From a checkpoint of a small autoregressive pixel model: 16-pixel images, 42238 training examples.
Rows from block 2 of a small autoregressive pixel model, named by matrix and row number. Rows with one number belong to one neuron. Each number is 500 + 40 x the weight over its row's rms, rounded and kept within 0 to 999. All counts start at 0. Numbers have three digits each. After the name is the row's rms in percent of the matrix's.
Before each neuron's rows are labels from the 100 images, of 14976, where the neuron reaches its highest value: "strongest on" is what is common among them. Only what is clearly more common there than usual is listed. The data: capsule endoscopy frames (Kvasir-Capsule). In brackets: how many of the 100, against the usual share in percent.
# fc1: MLP up (model.blocks.2.mlp.fc1.weight, 1024x256), inputs 64-127
# fc2: MLP down (model.blocks.2.mlp.fc2.weight, 256x1024, transposed), outputs 64-127

strongest on: finding: ileocecal valve (44 vs 8.8); finding: reduced mucosal view (31 vs 6.2)
fc1.561 102:486449466497462516484555516406481547533514546472514501503478538404533572543499461503524533500529488499482533462508452525490556513525499490564488477516441479511473498524542491489483511534519513
fc2.561 100:477527496426531546468467517496480499445470526477524447498491518547512474479417415567541502508496496546446458577535531489542518429521582486465563506513523503511506542514538543507553476498456548

strongest on: finding: ileocecal valve (33 vs 8.8)
fc1.495 100:524524532514520518474556440512534495509465461451501509434512443404523503573467504493496558473482482529498543520493414477548554497436558534479494480492566484518492537534564460513414485527536497
fc2.495 099:506462554566487448541534461525524493510495452633471463568526491555488546570547535501477470486498521514496426560490544483503443497559494491476451441459463508501466498498483522495491505482510523

strongest on: finding: ileocecal valve (26 vs 8.8)
fc1.527 099:468517474539500515516623468498513533374525451439497455428507460463480542480550458502549493509497546468568441451480515482505534538493544532490498515506525443555470493586556491498475554486491538
fc2.527 094:501523598421530468521524473512538497423509533458538495547490479600498462452516417454488514473510530545471483518530473478497459449546487503463526520580501480467571485496502499481560436477437485

strongest on: finding: ileocecal valve (36 vs 8.8)
fc1.412 102:562491419565521506465524493485511513575522518628532482481475484515479425535482467438535531522504528502474520503518481503512483576521484511491499495512529527542522540548532500467473454470539522
fc2.412 102:407530535405481491497498532560490489456504513405561480516503488454461481492484504488464515560568428464487535485437517518533511457499510538599544508520510494510475439568483484536502473503452493

strongest on: finding: ileocecal valve (30 vs 8.8)
fc1.537 100:512607483527483497588535525534508481521541576474472477531459573459505413445585446492492524430498566447585496472507486491504520525441466511438542468481471558520525433604480463511445511566487553
fc2.537 110:466606473469479477492517543472526518512494511537565504479484471564518571519568504540466423503512452541469464552483462543415483487512524496491459528502430487547490540560457471495514471510493460

strongest on: finding: ileocecal valve (30 vs 8.8)
fc1.146 099:477533526575543591546535476499551524433530487506553440487509509477472457508538492476507510533452439489467527543493460438518531562444497452486537484483524508554479531489499451477548498538551448
fc2.146 101:562468434528493482511517527478522513524449464454506487551473504530521505451436428468427501518517491536547509473489483553492472494542480475499503488578581497507510512467543506465471475540569455

strongest on: finding: ileocecal valve (27 vs 8.8)
fc1.665 087:495581459505501474381535476509503456494494572553481498539485576476479464448517474456470562498545453515528528472495531435447474518531542497497517462539535509497545555497442507558561548473464550
fc2.665 088:485504553560474425532516470486513484561517500414524465490504486473526465518474484515505445521511541485423435557488530528551484501467491577531486493502433493500531547575476540508514532467439460

strongest on: finding: ileocecal valve (41 vs 8.8)
fc1.626 101:505527505532497468524564508467512457552506538453553512452501531437500412513478457510521534450475495533542480514527527484466569565463523475474484490469489618483478516572466514432508482551471506
fc2.626 106:502443497514517485458477463554579505510429451528567519512463470489484424582505416529497494440487496507569522469474540555445473475514496529462438509446525538515494548480452520539525500469479540

strongest on: finding: reduced mucosal view (31 vs 6.2)
fc1.363 096:488561513450429508512552552480546515572507549467547536494538470497468474562491487522493503471467505484517516455493510456454573532494392483457517527508491435491462529531506544532485537543487536
fc2.363 097:469517509559467512614395441510491445443558446569530485474477480521591565532407501467464566489467525475472533461474499536534485577483460482488549443464486530480531589449506491523536564484478464

strongest on: finding: ileocecal valve (26 vs 8.8)
fc1.598 101:484494558421477568564478496515505510557499447483461511461455530503494480473498479530560531485473504529535526553432466485540544493486449527467504516451481507556552520475447526434520549550540453
fc2.598 104:533522501512480475552501473522518467465484475543493422465530505517573522513503458504467465487579531529435497541601447443512535454493500476458543542467562436494476496478483443440542521469511529

strongest on: finding: ileocecal valve (36 vs 8.8); finding: reduced mucosal view (28 vs 6.2)
fc1.385 100:556435556524494523407485449470480498490572497499550455481551482403467539545527485455407497504503557464547497451456532524477498480531519535496444471551534519504504527519489532551477514474437531
fc2.385 093:470460505554535532575474456491551476465465515528514509520543525633501476456477533481455481526442423571450435557547416500478548445563403508526495507442516520483572442510495453526525431520473507

strongest on: finding: ileocecal valve (42 vs 8.8)
fc1.104 103:501453511567529492481608524463439477503513574447528504500501490433541544513508460504559473462461538459596535479564396484537510471536543494493479463512485518511521475522510488496504488521542461
fc2.104 102:518482491468478400462505509546486484539535507551448476444488452463450461448568487515535510511528473512461492473443498432547524489479526561499508493474405488505499483553483447518476523464550438

strongest on: finding: ileocecal valve (27 vs 8.8)
fc1.86 101:522497479568479512458550523495529500411526452494506426458498498489510516492491498544507496432465506452530507538460463464540489489479509524467540516590486497567534531537490491450495497463486535
fc2.86 097:492569485513616463426478461460558511487576494432491546495527499480453478508475558467466509447547504526528532458514519487528434553525494468487459456469488553418492512469482503476488514480568459

strongest on: finding: ileocecal valve (27 vs 8.8)
fc1.655 098:552496435526482513519523470431547524374526494395549515435513479446477546526527431498509453534573509492489485478548492501501484487502460515503466533580495499462502480475503498450528495526557509
fc2.655 106:425523425553534481479482511470547513551524489427541480504465456444555472506519545501494527384528431484547499532563524554494579518527474565491516503534508490534499451554491494490454524497539493

strongest on: finding: ileocecal valve (26 vs 8.8)
fc1.33 097:543470558542510536568546556456484405501554531485461507493498524531451369530557531425550450551533520479491531544521434487502574415410459471506480537483602509505481534523491526501447461534478488
fc2.33 096:501505523496510438485491528507519515487527520529444517460473532464545545495416579575486531528512470538548491473474538511462505550577513452503508519448511523507466522479456553555497414497517525

strongest on: finding: ileocecal valve (29 vs 8.8)
fc1.767 111:465506545520459515511514522432567447510496503451547463543477545382478497492494514481488560488532506488550469511526457481486515485454510521448446449435545560538483421488542498434454470542467491
fc2.767 127:549507569546493443451443500427510540530530528504516507471567505457514515549528449455488484457401494441505539509460495553515527502493481479528446458466545499467515477514507444593470466484493594

strongest on: finding: ileocecal valve (29 vs 8.8)
fc1.614 106:522451449513439485574560520474439443527518495550508519494528467486577530455573487441488483531473525447553533487462529494491535513445528491485486443518524512510450440488490528515472475524503537
fc2.614 111:461551409422535559500492504501479530451465545441531571432485472515523517496548502505488536519462441500478499478495516533531500532453507474546455555465576512511445531453483434443516507487548407

strongest on: finding: ileocecal valve (43 vs 8.8)
fc1.592 102:597510429515502442492512622461524518599542468457497490506582545470440523503582506476502508489475553464524523418442511441476458567541427451435511495534512520479491491549495478432556444480534501
fc2.592 106:503483510509460495466521518454434505476502545529469434471510534527507546524429471443495504528572505565482503473478458476387485536483517476534554542484503545520422620442487481474396464504479553

strongest on: finding: ileocecal valve (28 vs 8.8)
fc1.47 099:553525452507503545504449520507507448516442524493487527455417504474492533540564555444478541507535481471452542442482484494532528510542465469476536456507501502486529476550555492472474349517538498
fc2.47 096:491455569542425455493497485482455462524528470502514515521513491470548547519491438519491522498429561551560446556542475555527500484472512531546517470484507523464533435433538512539539539517533480

strongest on: finding: ileocecal valve (47 vs 8.8)
fc1.284 103:512522474509476495480603502485528515528468525580446473451471488465546496566516461445520480503493549495506546498487431496466548549502496494401484539464532491494540540575579559519415489507467510
fc2.284 095:494504524561499509532439499503509521485535487457467453554510528488464570448440541526544477565509462461513468462455511515469530462496522497530445483500495497481544484404422536533493513524456491

strongest on: finding: ileocecal valve (33 vs 8.8)
fc1.264 096:505507497544463455462565542501436494447496500510560527502499488475466451509520448484493521468517579486563557453515500544485602518521525466562468557486510559551559444469461489515520481523486536
fc2.264 093:491504561510544488555481419532534504477468491509550496454411494544470468426503586535492525560489459534502513552477523526448504516511530471402502470527472485554515462541563500444459458512500461

strongest on: finding: reduced mucosal view (25 vs 6.2)
fc1.257 100:507477473462464501442540508390474422463573551523473504449511450473550482510476496509500511496458478445565526501512524474489468481497565455446507532545523533517525489499485515479504476466470507
fc2.257 110:538467495522566485514475542504524464529505482501577472497515531495515517450439494416438444486443521467501479547551477477498504487513486496505518472521513490554471477533511425436464524512551552

strongest on: finding: ileocecal valve (34 vs 8.8)
fc1.449 100:447456501502486521407504507475489500552569539526494482481498537484477504466495458460483530553458452461528512510423481485525526584507501477527534462538531514545480459460517546445522412489553488
fc2.449 101:466457493517461494450480529550484544493478523492492476509484440512544468589528543469444527512504554634516559474521519477476492464528499501514497458513441530461538529618470468519495484484453504

strongest on: finding: ileocecal valve (34 vs 8.8)
fc1.678 100:500533450486519583485443510468518502440467447509546482384488450424536498549465507497516526537491431499531530476553443520524616505484494458469495518465537515533519440538524563438426520489503543
fc2.678 095:461468496557566478400518579464516569421534512537541558543470523566552459468491596475493508500534484441472500561503508459520546500519585489489496495502527545505455460460527577584559548526481435

strongest on: finding: ileocecal valve (30 vs 8.8)
fc1.483 102:517539515530455455476479567494563502496492517444546426426502518476513468537422521463524544488510523447535593451532465458483464548437504545487483486430520468538492484492514472480555536533494490
fc2.483 099:502437501499519534492520532519501489534469491457518457522566508501480654523553525522485505481453440579517503423452497478515518532469490507463524468440549479526426542537537465490472567529465503

strongest on: finding: ileocecal valve (36 vs 8.8)
fc1.325 102:512512480505457489444506518500543433467525442474554460413465498469520520500499365473565526507446471527523500493437541450490549548483535488528472487500537517596561519587517495541520591491419518
fc2.325 102:539482563464502569467559480519503515463510517527486424527426532507547535540465539599482502566454469520558487420516510474495379504537458506529490500509473470478563467437495483520489590476436503

strongest on: finding: ileocecal valve (35 vs 8.8)
fc1.736 096:538487445478459539553496557539558458493548563501534494517475520435525550462507452442554537466486451432476484553527459506568545492545473539503493503435496497509459497456523457492494522497476505
fc2.736 097:509534502438501453455519497491506476531489506494529521491493462533476578499451518508439459487458555493494518491530421384513516514388452562401508536555442564508472566498499550506462454458529536

strongest on: finding: reduced mucosal view (42 vs 6.2)
fc1.575 102:488548528477504514422554511460555470491539469528534581452518555469512493484496456488513488486522461454573479487517551486464516477429477566462519495559478467499479478559530514438598454488454513
fc2.575 107:508435505556504535515416500541524510499414478488465509472439452493516556549556474525552495481518542529476480535512534459466492493511534492557519541495445492503588535506462423454441561480486548

strongest on: finding: ileocecal valve (26 vs 8.8)
fc1.680 102:522461542415474486551505514522503489530530468441540503486457509515497515538566528486549414522453466475511487497465482519515481464479606510468498441513508555537480531508530574453553499569547561
fc2.680 105:506456565544512494483547484481504432459603493446559578549481541520456518480425549480558541526555508529470461506529567506498515482470496483456480521543504462531545503450471507512460483549429508

strongest on: finding: reduced mucosal view (30 vs 6.2)
fc1.423 100:524486559467464516501507559470527460461525476471544568506553506460532501438526515489504536474569461482481514567477452521553505461516431554443499503489457521545517485423515557506431487481561496
fc2.423 103:523479471475539442434441532439605493554483525410532449497518522497423565539562505468466436476515542460562542483538522518447515499499529546512497559464569466492477464503544496515426521532462474

strongest on: finding: ileocecal valve (32 vs 8.8)
fc1.498 104:526519530502482528488488559490473465425562467550452395536461511512546515509511470500529486515444556476456532505497510474468502568472512542536506520480455530525552520432545516549520549520465448
fc2.498 109:464525474515570456546488509539527490516455497515522537501509487542511534494569505498501447457553563542483550508497440516437525501535535489425485477538459480484438467513478556507444474456514457

strongest on: finding: ileocecal valve (34 vs 8.8)
fc1.620 106:523536507488559559522514484484563481469497492516468494475503511449522495486551461457552500531454415540480488402471532443474569552484489566453532459447499547518501463558473462542534551506481500
fc2.620 104:499498557461580379501404570526526514489467498487412523536467530525538436497454525498534509481465509591487579428548496481451472452538636528499484531519534490514523430492509519524505523500475536

strongest on: finding: reduced mucosal view (33 vs 6.2)
fc1.224 100:474544500510494482526584496488517473475539533508513510466491470465541457458456495531488510570511483479536529458446463455527570479481467582463389535538538486525444538576483485491457453536472484
fc2.224 108:450478507568494486477422593536524501548520522495534509465559498497486496479525551493459522476384570486444517527567633492502541518478476439482551488551513529498473443441563445519475423484501446

strongest on: finding: reduced mucosal view (27 vs 6.2)
fc1.311 098:460480493592483618491481433499511467471547558529534562481529548477529499461520512478434514474505470462497540526531471487555554461516577474486562512593495511513420485502509502558491486490502433
fc2.311 089:494508510478507439492562522537459528474495532476437510503493524545545477484484489539496508485577427482451418465485483552428529488418483495515527502483408462525513568483465489534470475512511477

strongest on: finding: ileocecal valve (63 vs 8.8)
fc1.574 105:433512515489452487536489514446540483464572438443476401517479501529564530454467472482505507474526486505508494474517501514514519478418502501532494487452498507650460502487507545501479536563475523
fc2.574 103:474513451572572520495460551503475539453422500540560519375550461502454471522507472507477518518587530453512498559496483527429565514524496528544505461509504473417533428547498468477433445512473604

strongest on: finding: ileocecal valve (36 vs 8.8)
fc1.50 105:488541482546466453467516506484467479497467539501530470488476485555454535540487429399523522520515505481500457441494481505385514459445494523532500516481543520515544484471504580439543450516568472
fc2.50 106:468483477466544506488482493504526517456613437514495571564480496426454450469518547564513507571514536511439470474488475534526520505533491482458528524398508448470563490488453466537501456547407469

strongest on: finding: ileocecal valve (30 vs 8.8)
fc1.466 102:505611492551489518523559556479509493516524466542475466532505568501503527436538518536522418447482491434502494589479462429478499522487444511523544531470517497465509527547518611517496578534506463
fc2.466 099:515417522465509385499493496501478485473497479561472530531491513495474491457474477461458434485453550510470486460447485459469559512515499458541491519493530531535557488465516484461498417479470520

strongest on: finding: ileocecal valve (32 vs 8.8)
fc1.35 089:490497460525519600502503553508472548401477404531483485424492447437475487483495477540445560441523472546478540504495485485500508506455509528441554510511515520474530476456511485477487495462477502
fc2.35 090:478528508487382392488478516458519534535500486497518515506498434551543528524489558481444437582479521510438452477527531513518549443504540499419501576438499520511472534481522517486498492491544524