python train.py --model="autoregressive pixel model" --dataset="capsule endoscopy frames (Kvasir-Capsule)" --train_examples=42238 --image_size=16 --horizontal_flip=true --levels_per_channel=8 --vocab_size=513 --arch="transformer_decoder" --width=256 --layers=6 --norm="layernorm" --norm_position="pre" --hidden_act="gelu" --mlp_ratio=4 --head_dim=16 --fused_qkv=true --bias="none" --qk_norm=false --parallel_block=false --inner_norm=false --positions="learned" --tie_word_embeddings=false --init="lecun_normal" --residual_init="none" --optimizer="adamw" --learning_rate=0.00098 --beta1=0.9 --beta2=0.999 --eps=1e-06 --max_grad_norm=1.0 --max_steps=19600 --batch_size=128 --epochs=59.4 --lr_schedule="cosine" --final_lr_fraction=0.01 --warmup_steps=980 --weight_decay=0.3
Rows from block 3 of a small autoregressive pixel model, named by matrix and row number. Rows with one number belong to one neuron. Each number is 500 + 40 x the weight over its row's rms, rounded and kept within 0 to 999. All counts start at 0. Numbers have three digits each. After the name is the row's rms in percent of the matrix's.
After each neuron's rows are labels from the 100 images, of 14976, where the neuron reaches its highest value: "strongest on" is what is common among them. Only what is clearly more common there than usual is listed. The data: capsule endoscopy frames (Kvasir-Capsule).
# fc1: MLP up (model.blocks.3.mlp.fc1.weight, 1024x256), inputs 86-171
# fc2: MLP down (model.blocks.3.mlp.fc2.weight, 256x1024, transposed), outputs 86-171

fc1.348 101:488441382493497479477547445482408543522472471522510505566524498520537504499419507553521492478465536488445493421560443523483521546490571550470471455485504560455511513486501516546594507409495545503510508428502478490448497444451470483497465471538469454548500443
fc2.348 094:587492523563485493477476526497573505512527510544510529548544510476503538525529431524512427489487534543540497422479541480588465479568522498465441496469480498430561564499500444414506416476509483469479498457515444520525450533539507488563560523561526516543490463
strongest on: finding: angiectasia

fc1.223 098:494501491520508500507574495587514545573497432539453462489523510506478513485525524521518515491518476531516479486509465500590501496526461585464503488489450550472507500503482533599522499476518470460489575508576481430472455478506519519530483473537516486491456488
fc2.223 102:492532488442511478493404542445480496501484455461547522527488538508442527517516456445472486419615584526501524526527507484519507476505479479536485487506500502501496558431531414530492483514437495491440529464522516480441524497515594588473502564473478514483517474
strongest on: finding: ileocecal valve

fc1.261 106:482501478459484472477525531420504534559499485511462514562537531475476541569516499487540474551570459477515515490482549505514543442479520518498528518528470481568523486580510484565482485442485459520482471416437480545558459537522488474547494522474482557518591458
fc2.261 105:495500490467431544517494466555459514448485557479510503492492469563506515509455481549553548535546534579580440472463528461487459499523533530514527495485533481432469524496534462545523509513490482488471503435567503525454491489503504445542534619515570534459533476
strongest on: finding: pylorus

fc1.685 103:473515505522502489468511474546469440523532537537451488543493539457487514509396566540537550542500517487394469523555526531510507504492496459449537450457423456515542536457550479474513475510544413455523494548449451494568491432500498490490529463461486541516540550
fc2.685 106:551502496542532533444522534509422466491533491493542493490515511535462434449531529453540500532511485543548500444419466536481485428466439571437497487470516517479484469492530473504581537462447482553570417468538510510465538573510522463498477448499606504511410509
strongest on: finding: ileocecal valve

fc1.31 111:514510478572513509492511474511550553575553526449482466459522558450555549485493525530496515502505510433462521450461441480559546516459528477502584522411533518454447521509527588603480550474504450480509437447554479488477576472478559499425466508518473493488570514
fc2.31 116:445520455525512465508492504495463538492492492532504423548577543575457583481513485467487450508475497563608517482574548512548469459470522511443484486502546482414533498546463535455437466513516520526522504531458505431472480474500521418476424574540470443556511513
strongest on: finding: pylorus

fc1.696 099:446481548455438481478459455506572428492505437554414450502514552498473483500540559405561578502545398454469514492497475460514569503468450435527523447513484541497551544539480464490525525403552498508526509480540559500478444546545525573468549475490424515529519423
fc2.696 104:534525482494513513475452576482454391535556519481474555470519514484509540462481490602499526521519531553442489563523439483532462498521531542491448503453556433512432513430532528418470437509486557472438521506521494545497500556527499523521537495580515563501492483
strongest on: finding: pylorus

fc1.17 098:486413516509502547543549482530468546476501515432457465504440547493514488455488527535522536523531510442500472430477446523443510443515482508491509527544411533480564483426497437487524500488480487506552516536571486406492448444499508525517435457460519541499509528
fc2.17 101:501566426468466475537534465499496529462499417496491503545432498473505536480498473470495484546491481456520549529522492513438481530596455471511506502457484486476475501470525488455510509517456551502534593483512494458501453458505528588486494502448581430433438531
strongest on: finding: ulcer

fc1.8 101:550511560472419479498487494433504531529550416489514443490541564526500521460449513571514460503508495451457559504530540516480521443491519529407463546475480557472485487491437456489577486511485563503475504576471516411539463401478501490455514494519491492476503557
fc2.8 096:456527544513598587490504457487433504483496491557433551520511460475457505582501552445541538520479462589518406554445518548518522486489508481516519482547518544529555505481451511533526485500563427525536448462463530484501462549407494494566553546540430514511440474
strongest on: finding: foreign body

fc1.760 106:457532506489490562466500523507476525509490487567525516516478514498507503475440505620468512514490475532578474498484591546502527481537456491423484493397512450447585522523478549567567532501507450519512521505443444496447503484482437484499494515486493498487528494
fc2.760 104:495450515477417498555491498470413441491441536471521513493441534459491537559458473444521490556510477643456490462502560499536523471501485480528501533572421502539530502453490464452450515397525462452539566583463475476535506533490564488493443559550500470499469452
strongest on: finding: ileocecal valve

fc1.469 104:504547540472449452551563449547478484437520479492425497535502495482519525548452584463513510495499491443500575487510571512501448389406522502525585536475380528504507530446482446533454517530462538538538526477477459494428439459495460477432520539421477530497556586
fc2.469 124:559503513468531429495458496495443515521509523456521456438514539456496526543437507572499502539496521505526447491471481477587544487472516497475491481574478502523559503496470470476538472457514584473431474479511480550480495462619410468469431477534597552532543540
strongest on: finding: foreign body

fc1.587 108:509475481541453520537515457499455532502478454533475450415537479510557502496485535496475586509455493520513569517518466528499490471459495520466492462524561565464506494485492475568534532522480391586492484474500474583487537437477433560470491508468537529540450486
fc2.587 109:526526468451480514514485509462546526483519505458514536544493524502481541469443490504449483494477503491490468508507560494396486507520513447490518530522543486425497440494505459515456439473536509496553461549496456505512584535481511501514522393516552517564480486
strongest on: finding: blood fresh

fc1.292 101:429566471603477592507474439495523548500500482469546512482493493515517442565495547431472525525440434513389543496461554486522498458470546513518525508464503480446427588493557521517504399497501528531502450479540489483454429476461525499485512504471456461524547441
fc2.292 098:463480556492498415443497529439474546430489453431483592526411488520431471528525458483494540525523461472529494480564438488506476479487500444545568496544477538414514552460508423527399532466452491474511489469560513460510562516516491562567538487531573416512491515
strongest on: finding: foreign body

fc1.183 105:465596498593419549462523448521487545497526534503505482518473541454535526463438511490487504507540533445499519464494486501420568431482418476487476528513470474542578529484498510554473502456479467505508461524485507485473432489474472499453430551484469462470500537
fc2.183 099:474434492506527504514522538484504528492468452481496461487532495479422499503570480509596465524538503608527564525496540494527514506461571459530497473523539504541548498470542520572526566511434504479524525492500529503555450552551487460489513493471527516448507445
strongest on: finding: ileocecal valve

fc1.754 098:498517523510513512432515465472526452483605517496540459476567484505485541536478504402549564498544508420480624487507496462489590526511449516522462520446536508421491476503480441520509521548474482509519500561553483542483548441506464541429513552474500471475537468
fc2.754 101:520556440477505479463484498505441522567480534527465526574508458473546435465470526564488488462482460452510493505514467444597532522469515447548461469512522484483507486510483487417428520540535453544502428520520548536517585475427406468459519480506518486543541532
strongest on: finding: blood fresh

fc1.306 104:447470498489447478569459570475484506550531539477491497490445517464480459485463436483505529473525468425543578452511484509531523492474464521509557505514572554476541556543483533570564544475508486513502518498497517541529466528439533461531464514463458497484445448
fc2.306 111:468456405482491503479563554637472419479551463492499481499502547520470432491514406464431491533490552491523528557510534525452505524439508492505597501527531455484515533517533487490515538492473486489492509436453504462497548417544461452520507494484459501539551543
strongest on: finding: pylorus

fc1.13 095:539520496452501496492513438492474443562588506534552444427475506491466527510474539492551470546536524579516463484495543474505543425441459486487528500502533502442593547521559463428500518462518505532573507491503509443505438503522515472508479458522436544474503561
fc2.13 096:541492559562509534552521532554550540451483489505467555505479514554514516534549542432513520493446490511482550540492508563519539566459511485516471510440521403478480483487476470492477568492493528432466463566475449523549542478491539502461527485474580491491446465
strongest on: finding: ulcer

fc1.625 103:519498466501471433473459500456497510538532414550477473465537531416524475515472474507546589564445517503475511558564515511441528470458471459512477562525467527521516484510535467548522419447499545521467443504487452510525525491471548564511476531460442503514527507
fc2.625 112:490545545525510488445548508448479437485477518495492485522461421475515592482473518531574561568446469537539539533546499484520510543460529486546452511484447537530552461570513494522517522483528492578568528517480544498509517551441477442473431492613448485529528527
strongest on: finding: pylorus

fc1.295 096:513553471549463509470427516541453561422559544528479468442584503566559556449464478475520467502554494477530594454450566520530481504503583559450535522439487485462465459427560517476526473509522419436469481513531505444426539457509515501526525468516512502500558483
fc2.295 100:486472536485557459485532461504528517476458436472506435546537522456467448562493444474520526525510592601527546534501560528560489499461399477434499479568461475481478528533427478521509473482533588534545501500431468537539481511488495477448498469435484473463488471
strongest on: finding: ileocecal valve

fc1.580 108:535582562501454487582524460516448522469546518478442477424487528459487505519499535491481486517588524470530489528510518499539573388490464541452481528524540397486512476514505467502509528455530510565460523528462468539575478413497461560532490534522469523530520444
fc2.580 107:424476536468545588483498473509504429499524506500498510565477555576558558483467495536557475499486484446571500476434490526455415526463547531515470523576494511538465495516513561452443444537530526508525456528466546458385543489446481524572508507501580514534531481
strongest on: finding: reduced mucosal view

fc1.715 094:580541533540510428582587455526506559503461518449428467535507527449492505428485482462487507500510447409582466523492426491446568497505405498501534496481447495526501458490519504490455492509494465506514554561521570473464532502470513545467458482382472498481482577
fc2.715 096:490513479510441535456469506495476477464511509537524503416543573507462513562425488546470479473463526541437470425503427470545483436497460478468512474528520574481553540512422446522557442476516471513512502348530499540484529518423555559507513483535527513550537573
strongest on: finding: angiectasia

fc1.415 101:474479539525529410465535457431466559514558575445469478545505523487466458504471501471586552629458593487470519459561518537538567504503524594389516509516516533480518582482502495537469522447391500508507481503500470512524545458524467487486474460537567510484492565
fc2.415 107:463561514455466521494518461513501512440497453496488506495533514446497529473449510522506435500516521545509436469560476512433514508476456390513590473514471538538492472450464398514529527537422529436460531503553491513488447560456481481588537547474484496488488522
strongest on: finding: blood fresh

fc1.224 098:509527437543466467519541498588504474508466482496480469431514507445529511510497613547464578439434541487515510504465487545525507400436499505443512438462479499477448552499480421508492522477419450463481440419518485480514516477529499493490465497468460511598512513
fc2.224 099:503459535525474522469464547434516492558463555451441486532502486499506444504499467532612490504517536443469561551502552492466434566568483485539503438493554483527521478534471593480461486485575486538483552506507522479484568526532507458514536473604523503551509549
strongest on: finding: ileocecal valve

fc1.355 094:442531459526477471526533468552492482464504509476480492448455470461540430458530521491436481473445544576484496485459502585540530529550501483495496442503467553551469525551562391473498502467508472475521496498466524453383472555553480512476498454551498585565490497
fc2.355 092:464398538553516460520489424547519475559436546485449503568482508565504532586548480531453555535539544499504468529547490510486422507484535510461460501499539487548468491489495531546553515515554472542488547456560496515537571470435468536479539560517532546534483543
strongest on: finding: angiectasia

fc1.157 099:508458561529520489552457455476557515548488414446507494495562575570536532539475489471476527567534446596534552525516541475476595409459434465434512506445488523481540513503533468513490479420528480431504564487515532436570486486436510501467529535516536548504488498
fc2.157 103:498485465468481429490455472478495510513484543528521531456421489440538463525458464437564509501543577499510447543500471533576402453488522519470463525529449465584548558478530506440513477584510456491498476478532521533489520438526450489589457496522418499488505487
strongest on: finding: ulcer

fc1.105 095:487487504501479432491488497473532508515516542468505503436575502476500519508552497527507488513439462563517536510557534518534453500514426497487541484459510570492516502567546471476494539574532506421538543439478443453507472469522516489459491544409454467504490526
fc2.105 096:471483443470559512485556458567453521515478536532512455541500560520488467488573483415558486514501505522521454463456500527555531494495544468376467449564467436449480555509545519513494502500415437522449435511534545463464553549506526462561482545514454466498503506
strongest on: finding: pylorus

fc1.496 096:462433533607406528525479490504497542475520498447462465494515470586560484434464562554519555524542475470528454506491484549493529477485509498440606470542537549553518508468483478494583560495431428528454496507525507431490447526526513464461492498458550561497477538
fc2.496 097:463508492454465506511490581468460494475434495415501511553516576542507394489491512481546532453482479511502517389495475444465442466526445502430551529541533534468577463494476478516582544524499510499550492544529506501477445478455496507457511495524504457539485475
strongest on: finding: foreign body

fc1.683 101:485522461510483531491454491488554528464574475532497464453516483488539502464472477522560558472505518471460570554472503517566468507508498489487511540433513518498568479480614455510500514519437529482429459506530498549442554450466557585504505574490521469544446508
fc2.683 104:545473540545578430527482519531470526579447499557440469476518539499514501535505499510438459530489514602536515565446512502483512521526471565550488459513505541477493505521374542480558540522528483559549583459478475406508468522561523486443447513559514459525514527
strongest on: finding: reduced mucosal view; finding: ileocecal valve

fc1.412 099:492467515527478504464517501577491537503564505533523441527492525436512485413458477474522552508537496527561543453510471442497478419490611497452445470450517523453497526545479424510502512497522470509522501447486490517505477487545558531558545463439537454486498500
fc2.412 094:487534475464478499546493548556443495490472569495501543487443441497529507541529556457491467461495540419441513491508468496503514469550516449504526466535540507519444520502553488562489519530450520529497506503511511487507481525425491550451478479457521464488487501
strongest on: finding: blood fresh

fc1.394 094:509511507477444476514520482467454437499462518501497480469467555501521482506469488487513541487455482526400466459563469468533517511422479475459550606524442480413500530451490564567442574497510412464506544476567513499529459457435513495542429573543465525524458395
fc2.394 087:454482461448503546493456463469459490507526464552499392583542520531533439522488504503533468502480570454491498523532472500506510466508500526484430518465488558489569456501425538515509412467458579524440485504511498532515514510570464531566522476494543538523597511
strongest on: finding: ileocecal valve

fc1.324 099:442562495517431486470545447475537461465528488505507524513585507523484570474459621441465508489600532477562531433588487477584498532454432523474490502495531488474495553460495463520508534543445536527451528453439511526509489551471548547544486449444483447552499424
fc2.324 095:469493417451465441509545528465467539563488526467487548490457524475609482491548476445545522486452529515468420511479481495469509549500452536569517489505461533553466468488393474489523504468483446481523531543504498469540465461548505495412492511430519528447535497
strongest on: finding: reduced mucosal view

fc1.345 110:464521498541487481544504485504529497563543529436574523543465491406487575504423546555513527517515543459518505573497469499478461488424511481442488509493526477429547513463534525525540476552516548526542525480527496465450470539481517465434524443481476502481480475
fc2.345 102:575521400477515423452468523412484455515553514573513514471448512483488454443444471510519509460480458536481448495509446486454453485481467507526493488555531582525489547494527473493510486469541445561498518516492520501574453445528445472580522510463513534532426499
strongest on: finding: reduced mucosal view

fc1.293 103:497547463476483483542475501535501500477456566400559492463438473493473554443449552496508503573467580494501542479441521523472537477574433580501505531481551472508489442523528520537494546514487474557521533483532581502412481494487506515506524490530519448473497526
fc2.293 109:509535483458456531500494465387536498449623463475553496521498518471617594574492472514529551515438503472466522545485467523503426501556484478513528512529422523502530451479469514496571465501535469549504495457433538543513423475527497513506478495548448450475536534
strongest on: finding: angiectasia

fc1.263 101:492459533545431553485491501503451509523531507504494471529457488445573511415486579511517476572546503457509505542548487476564483539428498497480471553484532560462547572499483496476504455503507499565436431601537383550491502530448468546513485509448495467603489529
fc2.263 096:510566506542471446504509523534370550553483478540492556481543559530590517527455547472410500510570428557498546445451397493449464495501501563578530514481501491506467522521522518481477501598508508510476503432564451556534472518489455520515470493456405475491525441
strongest on: finding: ileocecal valve

fc1.62 091:476508462494526522460573468495508552529539537456461521569486513464486488602451555453623509596364499422507505564429475554574473446476478502476531442426504517487545526431511528466518458490509480402513563497463462472454550475484525503538447474491447451514485557
fc2.62 091:479523502479467488495458545538513398468450427486563492496520471490537467495527525512465522438564539513486521490530498528490502504461448496467573544545585482501463455527481481540540498522497554596613448485460474509568471460500487512506510524467509508474520473
strongest on: finding: ileocecal valve

fc1.153 101:559480540463559521497518482512465472518550538511524482559557512488515514501416556562558548477526511401517575445456488480409478480426441518485494518485505563479508518505519457518508531527556484460540447418526516507451464454478483523489450573418419462518496527
fc2.153 097:480463534547493505496525444516479479527501503504471507526454582453488479543522465487525491556570472532538433562541490492572506521575538513460550494518540511556479536490540491512532478466469517559519502529458478487524426471487546493536542552483523495526460555
strongest on: finding: angiectasia